{
  "train_examples": 184686,
  "gain_aug_db": 6,
  "spec_augment": true,
  "targets": ["instrument family", "source", "note", "velocity"],
  "norm": "layernorm",
  "norm_position": "pre",
  "activation": "swiglu",
  "mlp_ratio": 3,
  "parallel_block": false,
  "moe": "soft",
  "num_experts": 16,
  "batch_size": 64
}
Rows from block 3 of a small sound classifier, named by matrix and row number. Rows with one number within an expert belong to one neuron, the router's apart. Each number is 500 + 25 x the weight over its row's rms, rounded and kept within 0 to 999. All counts start at 0. Numbers have three digits each.
After each expert's rows are labels from the 100 clips, of 14976, where the router gives the expert most weight on average: "top examples" is what is common among them; "loudest band" is the band of the loudest frequency at the time of the peak. Only what is clearly more common there than usual is listed. The data: single notes of musical instruments (NSynth). In brackets: how many of the 100, against the usual share in percent.
# router: slot weights (model.blocks.3.mlp.router.weight, 16x192), inputs 156-191
# gate: expert gate (model.blocks.3.mlp.gate, 16x96x192), inputs 156-191
# up: expert up (model.blocks.3.mlp.up, 16x96x192), inputs 156-191
# down: expert down (model.blocks.3.mlp.down, 16x192x96, transposed), outputs 156-191

# expert 0
router.0:510533541514545466459461460537498490495518497502484513529536493527501520504503493480553459459473465526494473
gate.0:506478554498485459504477500491514569525476503495494544536523535497517537494528544492440494490493518495527486
up.0:498481503488508506541527551480490463526488479475443544490497548525479489493504477468498469536485525502543492
down.0:493483476550538506521519504493475548467506496481542449480528523481498508472520491468527493552494510499513565
gate.1:530492483502487469520528498527527530538462473520475476504513521482546470546471496503515514543508500485488513
up.1:557490489535551482517507519531517492531507505520474507516473523504508504481486508467467496530521520506525525
down.1:522501500481459515513540479527508522500534515513503472506528508487541462501555506500525471491488541488514523
gate.2:572474541512486525487473488479521543481490511510520455500493462503541563454479521501510489531484485497499467
up.2:559462481466484525508472453514505480496506476508501475565498515463509483544544526498484493512505483472508490
down.2:461474501473448473548497532521500465490496515520479481513483512526509437518498541518460535504465470482525430
gate.3:502509518489502528510503513473497524531527461492483458511511482465473507529465509497501492555477504482571537
up.3:480484504526490502474502454519527513498536534488553498509527494511511486492541521523466476456505511530474442
down.3:502470522500447485533508546528501527538495532519535488481476516537535468482523520452469476449502508459484446
gate.4:509480483534465497476456487495508502505484498528521500484486507454453512507463477499519553517498505454499488
up.4:517503510469575479506518506563529507480476473456506493482563500533521489470514485512496482459508511537513505
down.4:485533476500487510474506503562515486504471501498536456515522498518509453520558481554504498516572509494533504
top examples: pitch class E (66 vs 8.2); octave 5 (57 vs 16.2); note: E5 (57 vs 1.4); octave 3 (38 vs 17)
loudest band: 500 to 1000 Hz (38 vs 11.3)

# expert 7
router.7:534542511511520484474446517547501485488536481525493497506487486501532463501479477536527533520502483516490508
gate.0:514509522481513516494472507528508490487476518490495479508526499528480511457546483503488479489477518548503486
up.0:506468500518476498488511505516522489563526455463535474474525493486468514501464473473513491462472529449503489
down.0:489499505493485498527503490531491475468473500447506505496499482523500508514484518509501498511509533483515503
gate.1:501492493488516536487492501512495523508532481521545493523470462534549489536517476476511465491500451466485488
up.1:506494511446535487505502471520484473522471519508469517508459526457484480528476464510500473472488506521534448
down.1:497535492482503479514509489487549515560531489471468485488554526460548497479464460539527464500489504483512457
gate.2:474507514477455521494486497463466517494497455451464500471504533497471508507543499497499449508514498549543499
up.2:442516518524500545486516491475491491498455500504533503487490490501453458490493515505482485538539479468480516
down.2:477512530466527496489493536522457477505486456447486501519462486520493467525493457550532531502513488518511457
gate.3:513481497550542500522559495521483527467469479511495497505455501510505473503503522469502494534533474469496525
up.3:510515532464510473490471535507507500438530564510495453517540503500465497490531519472530522483467516530498501
down.3:467421544517487481495500498483517499534511487488532477482522463490489480471478487527492506483492512495516490
gate.4:505468460471481519518501493514485490516529479523527468480428478528483474502512504478484546468518498517501477
up.4:510478488491503463515483507529500501483502514540483481504453519531490474515511462478506530491512518504519470
down.4:493488501486550555524436490526489511455481493513481475473485505485544486518457493498490472508451479511467558
top examples: octave 6 (65 vs 11.7); pitch class E (43 vs 8.2); note: E6 (42 vs 0.9); keyboard (34 vs 15.5)
loudest band: 1000 to 2000 Hz (36 vs 12)

# expert 3
router.3:456462538508491472496498492461489499514447465529473525528522490541527465532492544513481474493468518480476532
gate.0:482488521498489476508515465499498506479494498508498511507513515483470469491468522486504521486480526499494467
up.0:537487501510488535512516510528522475492529505511489502510462513485520512495528497518493488534499468512511555
down.0:500472481483469519491535543534519533496497505479468517519516506510508478546539494511539435506446482491526503
gate.1:495499481497467436510517484493487470489497483450535505476517441558511511534489530491515525485501511480456461
up.1:472494516486477505485487523486482481550516489502478557498466489490541513521500560464531498487537510520482488
down.1:492544497493481492504524520485494465519505476483513504499538528494521503528560497465468492501519464581464504
gate.2:467496510535483483497521503513534516498532512527503482513495554485514531479521506497519524483481422474481475
up.2:513505483492492459509511505510472496496468463482452507489488480522515490524492535516458521480463522502503517
down.2:515478479496474553478529567493468553522528490485494453474470474503494464514504514484487464499449519502543529
gate.3:510495521512486500502473500491491504514532510480511528512517512475503536561493478507514492514482534501502489
up.3:500498462517493512493494530522455510550531509506555483490499508531501461469524510494521478486484524560514470
down.3:485562491507513446492510498505534484468526506493477525487476515491465533487472545508492479519498482488531519
gate.4:472476485515515474518512473475562498515489479526453498464546467481505508514491525480437528511465517512490515
up.4:494491510483461537500524504466515505504488507477467531470542502485482480537510472518502462508523496475496493
down.4:478523472510498500523511520542471486525492464478510510517542478472563498481493481548495533501491457501554498
top examples: octave 6 (82 vs 11.7); pitch class F# (53 vs 7.7); note: F#6 (43 vs 0.9); note: G6 (30 vs 0.9)
loudest band: 1000 to 2000 Hz (87 vs 12)

# expert 12
router.12:498508520507510521490499475513528505525485470470500513503487468443521496474530448507526523471508480486506491
gate.0:486521491544470487541497520538519490471469462485528493527527509466461483524493484481487542458491486488514486
up.0:547501469471530490487500500488481497521489526498477535501494481505539504486499505506502482531515451521548464
down.0:496532513499479529506487554495535509512490539545522533493476555490546529508535507557513488485513490469462468
gate.1:493468556464481518463519546481473476509521495502488502530481478462455476501513491523495460522509470517544538
up.1:503515487509503458489539483482545460457503471497538487489495510495531470528496484461476503470526485460541519
down.1:500497496459504508493488507494517526460475523494458472462505504496525486437555506470484499479522484503491498
gate.2:488527555498491467490463505503497480503474439486514486489502499516497513516458479466479515470470503491457509
up.2:531512485511525523468456507548479462480488519520473472536485499502484476516506509506502508476464489518493475
down.2:491464535499455469495552482504512498472549451501523525477499504488517522510505485515483532455511513492571483
gate.3:492483502509488492537471517504502513532492563527499505500489466530462496502479522465492512486509490489515493
up.3:462517515473487460491489475464453445560577495532507525516511460522515507502519496475496498516470521514460453
down.3:514503518484467434496513482538537492513526508547509526485516481488488488495432470452480503509508537514442508
gate.4:477460504501484566483509550497511517485538485510504454506477455508466471455536527504492490470526481489488507
up.4:540516509489509462464510427524505546466474495516494515493514532481501515515533491511505532533504479512529512
down.4:519535525529494514512507533466486487488503489476480500483502481461537463528496481526524469460469478471494489
top examples: octave 5 (93 vs 16.2); pitch class G# (91 vs 8.2); note: G#5 (89 vs 1.5)
loudest band: 500 to 1000 Hz (44 vs 11.3)

# expert 1
router.1:502469487487487494463481497527529467499494443460475530538508543511548496531495521489539522468462516486491514
gate.0:454486522542472474588532495509556500527503511489520503492485559471461479464517472520496515507531520465545465
up.0:503467477496486496491450461512539509498489471533498492506488495535510518524550531509475512501498535533458492
down.0:473468474493519553555494499502509485558496493507510529499472536547499488530500513474477542521531488500482486
gate.1:524514475450504468503504466512506486501482491537491488535488491496451522499480461486473524547465529517471480
up.1:489513509522522521509470476484479445490497471497498519464547517518546489495465462507533443488539497489498522
down.1:484509526481507482510530519474508516526502530505503467491480468481494466503536523500514479515497479558562531
gate.2:547481489485493496523489510485492539507521535508467490532469536513490522515516459497446451522516470489562518
up.2:504487534473540449454513513487514522508519467513505474500501506536483492548519483485497478517531482509552515
down.2:526523496456470507504478492481491524492495537551480513491529526536508509540528514488523470476492469491537551
gate.3:500510479534519504500468489454526487494523505533460511522474498495509501504522459480516465488480509509468430
up.3:497503491478498457539492446521512476499499503485531513484495524523504533507537473506525480496505470538528454
down.3:456535509502517482502527505515470484546497513492487536501466519473527520501494519502514493479480569536502494
gate.4:489499520520482519475469491515490520514509510457482504491483505449512438481512494451471504489526483477495493
up.4:502527508471497535490501518485502521513507511522536505508493494494490479490531542477512538484516505503493530
down.4:496506547528524479495520492503484516572505475461483517524464491455532514475489508492467472487467536474488483
top examples: pitch class C (74 vs 9.1); octave 5 (70 vs 16.2); note: C5 (70 vs 1.4)
loudest band: 500 to 1000 Hz (53 vs 11.3)

# expert 13
router.13:475487530476480536533474499544517479491503444513446491502483546519474522516467482504459470517444513542518483
gate.0:461473525473538460494492502472496510512488511500545528512481538494507478475484498506506505501528473513480469
up.0:504516476427517540483485515506527494502449497501440490469486521473523503537463493470498467535502506489513514
down.0:493492498517461504489545470464488506530518499520553467496488513513564513486508460498490515505489438500488515
gate.1:477475539475433541503484481534516502499512542497478500495503537528496519453459529468512501502512473475514514
up.1:528513524446525505477479499482544528502485498499511510482516526456514505506479478517491504457504497514486502
down.1:484532527529548469524495485501533489512509483499501503550514513461518548518489517490515497521460469478504484
gate.2:502478501565483525530541483454514519507542534476509500522519527529490496488480533475506472505515527416497503
up.2:419470502483493523478532487491508547544508502512473507544466516487545493475485525514454512554497512527549490
down.2:509520458520477472497518520525515513506472540533501513499497498513501507510515522499470494527494496483536498
gate.3:480509497487503478520497524502537525502486492483482508506480522475485464463490497562440530494508523539501448
up.3:505483475498492462479482486487478521491487498495477447487467523527516521488512503536469550465545506542506496
down.3:475495441528523505539479524492482502529505457524512511469499520536485495512479484511496516499491506518432501
gate.4:474500486490474500481482462481522493479510514502505481519491532550537520442547498511467547497514495497475485
up.4:439520489489508497522551466508487499535504517529548536473449493469484495493497508487553455506521488504494506
down.4:566486462466504486453465494454503515460506513497476464489509519509481486491489528518521509527499513511517558
top examples: octave 5 (88 vs 16.2); pitch class D (36 vs 8.4); note: D5 (36 vs 1.4); pitch class C# (33 vs 8.3)
loudest band: 500 to 1000 Hz (83 vs 11.3)

# expert 11
router.11:483470527503474479489479481470468473462549491524490533486508504507502514504488542504472547526530543469501481
gate.0:478508525484479511489505529500489512470497533475474512515521497501478517503501478465515521510502502512472464
up.0:503507517484455514493491484475482524475503484514470524527510495477494519500494481529531498499513506521473496
down.0:488469485497513463496476462514489460466485555526510491504511510505486531493479474505461498481476525489473507
gate.1:503473508498508505541489518513489488484508513534489479476448524469456463537541522492492501499520530527509526
up.1:526490515527470462474485511513533517531521505475524530553530484503543524513464469523520529514516473448484484
down.1:511529492449531479488510484478523523499471501481539511473521494498513516503522499509493488498540505517478459
gate.2:497496468482500514478464526504495543520478515511503512525460509509474522552514480527495501508508490504463479
up.2:508488566486531500508508499484509511483489479489532511475515461513531481482464459473507463547520507529532497
down.2:473498519497502521464502470474521544493475530506446490499482544497530505487501468479501512485469497507465503
gate.3:484464507504470519494506488517503493515485487478499449538476501495495463539517511536464512559475473488515493
up.3:438539504510504506544527492534500511528510478508512530522511503512516461503507521543501489462491527522495518
down.3:490513492459454467500552487513503518501529519515500504505491464519467505475460518470496557486533522485528502
gate.4:455520467531480464486494464481557459483507482505521506499505480514492508494498538500484523460468526500508486
up.4:467540474491530479504522517489509516472505468462501527464490472486485484512504501521515508454520534508471446
down.4:486513485503492555420506498487499482477519517477464465477520493500527482450517489520496502507501481500485495
top examples: octave 7 (76 vs 7.9); pitch class D (54 vs 8.4); note: D7 (44 vs 0.7)
loudest band: 2000 to 4000 Hz (60 vs 8.3)

# expert 6
router.6:468524545497534482481469461521473494519497484506483515524538475492520489494491531530522465523512462463529514
gate.0:481488474494482487496506493527537484512525495520467513542480479487504514507478503508447532512492511480515495
up.0:470481538518483464458521512511519470499509499514482474504523506534492494499518476519485520519527505499485508
down.0:469506517480457481483473468552525473499478470462493483507520520552493504488479476518465567522515530500501485
gate.1:464492497496473473468496513466497497510491490498525496508482497543484508501479566501476498494525495532523520
up.1:553524492498542504467477526491501486451486496525512514527532535479531532528487514495518493480463482476496548
down.1:517452494532477495511506458569510479463490501488485495452491487514539510513518478463515484479495499490488488
gate.2:481489480526469502490501522499480484493500497535528486537520509488510504429492502519480505486524461504478531
up.2:518444483493442519536448477519485498503473490533470464493489514488520504500517464529529522492492469498481504
down.2:501511521522533502481489489526502487516562501488525483523499514469524523534502482450507496496529511463456499
gate.3:519511502512495479546499467508500534530534532498528504562501545492502479471470500468480512505508528488548509
up.3:458503476519491542477489521491480495514513473491426485473513495528499536489543478501493492482481490512499528
down.3:513500526493515491493455500503469511503514498488519478468485515508525522520519470518492502538511508465499495
gate.4:493473503494528516475469469463476457491520489491480479502506522489475511492460510484460480482533541455496511
up.4:525467469475523482494467517442471519500497505465475483463458470552486509535539486474497494543535506514531447
down.4:530458505525488528494489510474490480486480546516465498511511518485502498475485511430534497471496435497491512
top examples: source: acoustic (76 vs 32.5); pitch class D (73 vs 8.4); octave 4 (72 vs 17.2); note: D4 (72 vs 1.5)
loudest band: 250 to 500 Hz (42 vs 13.7)