python train.py --targets=["instrument family", "source", "note", "velocity"] --norm="layernorm" --norm_position="pre" --mlp_ratio=3 --moe="soft" --width=192 --positions="conv" --loss="cross_entropy"
Rows from block 3 of a small sound classifier, named by matrix and row number. Rows with one number within an expert belong to one neuron, the router's apart. Each number is 128 + 32 x the weight over its row's rms, rounded and kept within 0 to 255. All counts start at 0.
Before each expert's rows are labels from the 100 clips, of 14976, where the router gives the expert most weight on average: "responds to" is what is common among them. Only what is clearly more common there than usual is listed. The data: single notes of musical instruments (NSynth).
# router: slot weights (model.blocks.3.mlp.router.weight, 16x192), inputs 78-116
# gate: expert gate (model.blocks.3.mlp.gate, 16x96x192), inputs 78-116
# up: expert up (model.blocks.3.mlp.up, 16x96x192), inputs 78-116
# down: expert down (model.blocks.3.mlp.down, 16x192x96, transposed), outputs 78-116

# expert 11
responds to: octave 7; pitch class D; note: D7
router.11 [ 90 127  94  86  69 129 117 115 111 117 114 124  60 173 148 100  88 109  82  71 173 112  73 167 107  87  79 137 145  77 103 109  92 140 159 176  90 142 106]
gate.2 [113  84 120 155 145 190  92 142 107 151 143  49 132 122 100  94 130 156  97 122  94 182 143  90 170  91 110 151 100 140 157 182 172 149 140 128 121  97 149]
up.2 [146  86 142 122  92 142 154 120  97 153 107 233 140 153  99 138  89 142 131 131 179 129 122 172 142  87 116 167  68  71 111  65 126 166 158  99 119 179 110]
down.2 [115 154 144 141 158 120 179 124 148 111 163  75 132 112 143 103 102 178  80 168  70 100 159 196 128 135 116 103 197 101 159 117  67  38 150 213 181 176 150]
gate.3 [139 129 114  62 119 188 124 142 169 156 116 155 122 147 134 132 124  84 107 153 110  94 127 113 136  91  61 107 126 132 120 197 154 115 183 173 115  89 110]
up.3 [164 123 154 117 126 117 150 156  98 140  78 153 121 154 165 116  98 165 158  93  97 103  98 160 116 125 177 125 184 200 165 118  93 128 119 126 141 120 110]
down.3 [154 115 176 133 154 129 156  76 150 121 136 139 134 118  64  91 125 130 110  90 152 140  96 145 117 118 108 154 160 128 146  96 113  90 129 165 118 125 214]
gate.4 [139 106 116 116  96 105 159 153  79  60  74  97 119 104 163  89  99 153  49  92  78 117  86 154 142  95 121 188 105 133 129 126  29  89 146  47 155 125 211]
up.4 [149 161 139 156 109 109 164 138 148 125 206 175 142 125  28 117 172 134 148  91 162 173 106  81 137  66 140 108 125 100 171  92 162 166 137  71 101  75 132]
down.4 [ 75 142 178 134  92 165  98 112  93 123 126 141  93 123 195 161 147 110 145 166 153  66 107 167 130 125 101 103 118 163 122  94 163 136 152 149 103 138 133]
gate.5 [ 88 111 159  87  88 174  88 102 100 148  91 140 142 107 162 129  78 131 143 125 130 149 144  93 165 152 143 134  44 153 156 123 136 138 176 141 139 139 110]
up.5 [117 144 110 156 141  78 129 148 110 151 114 157  97 161  81  64 149 122  81  71 128 108 135 142 174 121 143 130  94 106 157  77 147 116 126  79 127 106 108]
down.5 [ 85 124 127 106 123 158 152 104 177 136 113 115  66  91 123 194 142 124 118 161  97 161 145  90 126 170 121  93 124 164 218 110 119 155 146 121 149  79 148]
gate.6 [142  59 156 123 117 131 139 140 139 160 177 164 110 116 123 127 183  94 181 130 121 178 156 142 121 119 122 148 234 134 182 115 145 146  67 139 183 122 105]
up.6 [ 63  70 122 159 127 156 148 110 110 156 149 163 108 105 119  90 143  86 176 158 111 170 154 135 172 135  99 163 182 124 126 128 185 188 169 127 139  92 148]
down.6 [167 135 154 142  91 125 132  82 126 129 137 175  46 181  85  95  87 128 126 181 132  82 112 123 100 135 174 111 160 138  95 144 150 152 147 193 175  92 162]
gate.7 [136 144 117 114 119 172 129 125 107 146  85 109 223  91 119 174 108 113 106 154 152 154 131 121  92  81 103 182  47 139 120  93  90 122 132 114 111 101 199]
up.7 [142 112 157 153 167 117 109 159 151 134 195  85  72 128 133  82 142 152 141 106  98 140 111 183 175 126 160 114 210 102 146 144 146 182 187 126 154 124  94]
down.7 [ 97  92 150  55 127 123 171 135 141 150 186 167 144  73 133 138 162 114  79  71 109  72 128 177 150 159  98  78 163 108 104 115 151 159 151 111  99 159 121]

# expert 15
responds to: pitch class F#; octave 6; note: F#6
router.15 [ 60 133 123 131 137 155 115  79 121  87 144  77  64 115 173 127 103 161 100 161 102 111 108  94 119 134 106 107 151  90 122 163 159 121 127  88 116  85 127]
gate.2 [128 154 165 146  74 150 118 169  81 114 123 140 140  53  34  85 101  70 137 152 140 139 177 178 114 117 102 113 185 110 120 130  70 181 203 103  92 101 103]
up.2 [143  76 141 119 113 142 122 133 152  95 129  52 162 161  91 160 113 131 218 138 153 122 137  64 191 138  44 112  89 168 152  86 159  80 142 195 135 133 121]
down.2 [155 137 144 126 135 152 124 137  81 182 113 164 177  90 104 101 164 142  76 109 161 134 111 211 174 107 147 139 151 121 131 140 146 126 118 124  48  58 123]
gate.3 [116  91 154 149  65 111 164 126  87 100 118  94 198  96 131 165  88 151 195 117 167 163  74 167 112 119 111 113 162 133  93 156 152 151 149 182 181 193 169]
up.3 [ 99 138  61  72  70 107  90 129 109 118 129 103 125 145  81 129 131 188 227 109  75 142 121 131 124 116 164 113 173  52 127 119 138 148 111 187 132 159  98]
down.3 [120 113 103 149  86  58 129 149  82 100 184 132 165 101 126 160 132 127 140 170 150 160 107  97  72  94 182 153 178  96 138  64 116 168 157 146 140 104 100]
gate.4 [ 96 157 141 130 182 169 173 147  90 137 151 116 115 146 148 161 132 174 165 135 118 154 125 166  88 147 158 163 133 180 176 160 124 108 122 133 130 120 104]
up.4 [124  65 176 168 149 123 125 106 131 136 164 117 132 113  99 127 128 113 139  97 134 171 103 163 131 105  98 158 107 110 102 146 117 118  88 116 148  91 152]
down.4 [143 128 157 156 157 107 159 144  77  33  98 121 175 155 127 120 156 122 110 103 174 149 129 127 122  42 174 108 181 119 155  87 148 145 105 113 143 136 156]
gate.5 [125  90 151 179 159  41 146  93 150 128 159 138 122 156 147 142 105  73 136 138 182 139 138 121 103  64 154 102  98  99 181  89 139 164 110 163 114 156 112]
up.5 [130 167 129  78 150 155 132  95 140 112  87 162 147 118  91 116  89 127 154  78 116 122 124 141 177 181 125 115 116 173 120 121 138  92 145 145 148 116 137]
down.5 [ 37  82 136 123 100  58 148  95 145 103 104 125 155 112 101 136 123 155 166 151 102 107 123 128  95 119 131 134 165 136 121  96 160 130 107 207 150 134 136]
gate.6 [ 89  58 147 136 151 131 176 150 103 139 142 182  97 102 174 183 133 166  86 124 100  83 131 124 148 143 139 124 116 172 196 145 168 149 174  84 145 114 136]
up.6 [ 55 130 101 146 141 177 188 136  84 109 137 151 143  68 124 138 116 149  79 143  92 162 104 106 146 124 111 129  94 145 147 134 188 158 141 101 124 101  83]
down.6 [139 158 138 144 196 167 137 111 157 148  99 161 127 130 128  70 112 176 165  90 134 152 180 112 176 105  88 125 134 117 182 138 183  98 123 148  72 147 102]
gate.7 [120 180 119  83  65 130 107 123 118 102 144 110 111 139 149  41 132 116 124 105 161  78  82 134 118  75 138 127 199 135  98 121 116  95 114 136 100 113  87]
up.7 [133 132 144 153 102 145  85 127 151  80  76 118 189 136 108 109 171 176  75 122 132  81 140 147 128 143 110  66 177 119 108 147 106 122  80 139 146  82 117]
down.7 [ 98 140 117 107 194 120 109 131 127 114  97  97 154 166 116  37  69 120 130 127 194 156 137 143 125 150 144 180 101 118  85 146 132 127 139  77 135 148 123]

# expert 14
responds to: octave 2; bass; note: A#2
router.14 [129  99 144 156 164 155  73 179 179 103 113 144 121 193  85 166  98 145 130 174 159 135 125  87 117  56 176 126 173 153 150 118 137 149 143 128  86 105 162]
gate.2 [110 157 151 104 106  96 131 117 156  72 129 138 107 145  68 180 124 144 113 114 123 109  45  82 180 142 128  76 114 144 136 171 101 131  60 169 138 149 140]
up.2 [116 141 167  77  76 128 120 109 123 156 103 121  98 161 101 177 113 106 142 138 132 104 102 137 205  83 132 138 114 187 170 154  90 156 101 134  89 158 134]
down.2 [140 105 128 139  89 182  81  86 161 146  65 143 111 117  88  94 192 179 129 116 121  91 105  97 146 157 109 132 162  96 145 150 115 128 135 144  85  86  89]
gate.3 [179  90 146 100  95 129 125 165 143 104 112 101 197 205 120  91  89 165 169 114 158 117  89 106  80  89 152  85 143 101 147  91 152 126 202 114 128 151  83]
up.3 [141 138 143  97 109  80 101 175 143 117  75 110 131 171 178  85 115 163 160 105 115 139  64 154 105 104 190  95 125  93 133 130 165 128 189 115 139 130 110]
down.3 [118 163 101 131 128 129 127 123 149 177 204 101  86 165 164 115 114 122 119 131 162 104 122 132 120 124 125 123  63 133 191 156 161 113 174  95 125 112 163]
gate.4 [105 146 112 172 120 138 100  79 179  78 160  80 162 128 131  95 145 142  63 103 126 164 133 119 136 151 100 136 162  89 109 159 104 146 171 138 155 111 156]
up.4 [127 157 175 132 144 133 111 164 179 154 144 144 163  60 146 119 120 133 169 124 180 152 188 125  99 139 165 150 125 243 147 101 115 117 185 103 120 130 119]
down.4 [ 75 103 162 122 113  84 157 126 109 140 156 133 132  88 121  72 162  64 149  53 128 139 106 101  58 161 195 166 138 109  78  86 102 168 148 102 122 144 134]
gate.5 [149 152 188 155  97 125 131 147 125  42 114 106  49 102 112 156 186 163  99 129  96  94 116 101 139 108 165 161 125 157 173  97 110 173 101 119 101 194 117]
up.5 [154  88  82 122 117 135 132 132 184  77 116 100  83 102 107 150 184 112 151 142 124 183  84  84 147 161 137 155 163 129 121 127  82 178 168  96 132  90 148]
down.5 [172 168  91 165 161 101 132 116 158 110 120 103 135 150 130 109 124 131 130 185  87  92  93 104 120 112 103  87 163 160 127 119 123 129  92  94 129  63  85]
gate.6 [185 146 163  95 115 135 103 157 121 143 103 122 111 137 125  90 123 165 210  99  85  96 110 181 128  75 213  97 117 162 156  81  88 146 115 111 119 184  84]
up.6 [102 147 138 125 122  87 118 126  89 177 142 128 143 136 164 156  71 140 148 128 148  91 115 170 133 156 145 127  82 139 138 142 117 156 106 130 131 153 142]
down.6 [ 92 107 146 106 121 160 167 205 101 156  98 116 118 140 113 130 162 140 128 110 131 177  86 154  70 140 199 139  67 147 157 111 124  92 110  43 103 163 164]
gate.7 [ 87 109 146 106 149 121 165 135 138 168  87 149 118 114 122 121 111 180 159 143 118 110  76 158 104 118 145  76  54 109 123  83 131 164 136  94 135 135  98]
up.7 [ 62 104  78 173 138 138 133  99  97 102 111 116 148  68 102 182 168 121 129 109  96 177 136 104 132 121  89 124 107  35 101 126 149  86 106 126 148 115 157]
down.7 [150 126 128 125 109 128 133 128 102  73 122 117 125  80 111 157 109 140 150 102 146 113 129 177 107 117 169 176 114 159 129  82  91 155 170 127 123 151 111]

# expert 3
responds to: octave 6; pitch class F#; note: F#6; note: G6
router.3 [122  90 104 121  96 111 152 147 112 123 120 142 136 107  91 120  79 102  94 116 161 128  87  99 108 150 134 156 122 144  61  68 107  85  97 128 145  76 147]
gate.2 [193  84  94 136 125  94  69 119 147 113  99  67 185 137 120 163 136 164  92 152 125 126 117 109 129  63 126 101 139 152 121 119 138 136  77 140 168 106 108]
up.2 [ 96 120 132  96 137 166 152  80 104 118 170 140  87 114 140 110 106 119  79 147 150  79 131 184 102 176  82 117 108 149  71 167 177 114 136 142 155 143  50]
down.2 [144 110 135 111 125 148 103 128 136 130 137  86 143 111 144  99 141 119 144 107  98 109 153 146 128 108 158 112 115 118 126 123 140 195 168 101  85 131 115]
gate.3 [142 105  82 161  61 121 117 145  85  88 107 141 153 185 112 164 119 158 138  70 112 143 100  91 168 192 116 155 167 156 147 108 133  97 120 105 139 159 111]
up.3 [129 121 136 146  89 146  89 172  84 152 105  90 200 132  32  84 132 128 153 117 117 135 117 129 137 126  96 185 169  68 155 115 156 109 101 152 122 116 125]
down.3 [156 151 159 120 111 125 124 111 109 110 192  82 146 153  74  89  92 141 104  81  79 148  76 132 136 132 108  74  79 119 116 150  77 131 175  90 160  98  90]
gate.4 [ 29 110  67 109 152 111 120 116 125 137  89 110 120 140 134 223 132 128 105 146  51 139  63 130 146 183 117 140 132 136 117 150  78 135 127 177 155 138 138]
up.4 [ 91 100  58 145  57 117 128 105 164 130 156 149  97 100 203 178 127 157 173 136  90 101 167 185 153 130 118 105  11 133 184 115 134 103 106 131 136 166 156]
down.4 [134 125 140 107 106 148  88 143 128 123 135 100 178 131 115 126 159 136 168  93 129 126 158 167 156 106 195 160 128  82  71 106 180 143 128  98 170 111 113]
gate.5 [ 76 175 147 167 137 122 158 115 122 167 178 113 158 105 108 118 106 112 120 148  78 130 136 148  99 117 119 175  97 171 149 157 130  89 115 125 202 121  78]
up.5 [138 154 143 161  93 134 137 151  97 103 135 137  83 111 168 171 172 101 139 126 159 167 131 110 153 146 113  77 114 114 125  95 108 138  67  97  75 132 209]
down.5 [166 134 151 142 109  93 138 111 146 155 139 169 132 116 123 111 105  87 119 134  85  82 161 148 122  88 151 105 137 156 180 137 105 171 151 115 126 137 128]
gate.6 [122 148 114  87 103 118 111 175 135 122 150 208  51 138 166  87 153  94 107 129 143  72 125 167 143  99 133  96 100  21 193 134 160 176  88 100 109 144  93]
up.6 [100  89 201  81 123 113 120 123 103  76 157  81  95 102 133 162  83 117  82  98 105 155 105 158 131 195 125 185 139 137  79 130  72  49 120 122 122 110  90]
down.6 [112  68 121 109 152 185 141  72  87  97 149 181 163  89  98 124 129 156  86  83  86 116 128 134 116 132 112 121 112  96  59 104 104 120 191 124 137 149 103]
gate.7 [123 176 174 160 143  84  83 145 108 143 161 186 128 186 129  85 106 115 120 124 119 106 179 162 105 165 123  95  99  93  79 139 106 150 110 162 144 107  84]
up.7 [132  91 179 148  67 120 123 112 164 102 164  77 113 138 100 137 133 147 148 134  96 119 138 100 115  64  69 149 113 170 116 103 117  48 150 111 170 120 149]
down.7 [138 112 168 134 217 147 162  98 120 127 109 161 110 108 111 157 124 135 166 124 101 108 115 182 137 137 124 117 138 148  98 154 122 116 163 166  76 103 149]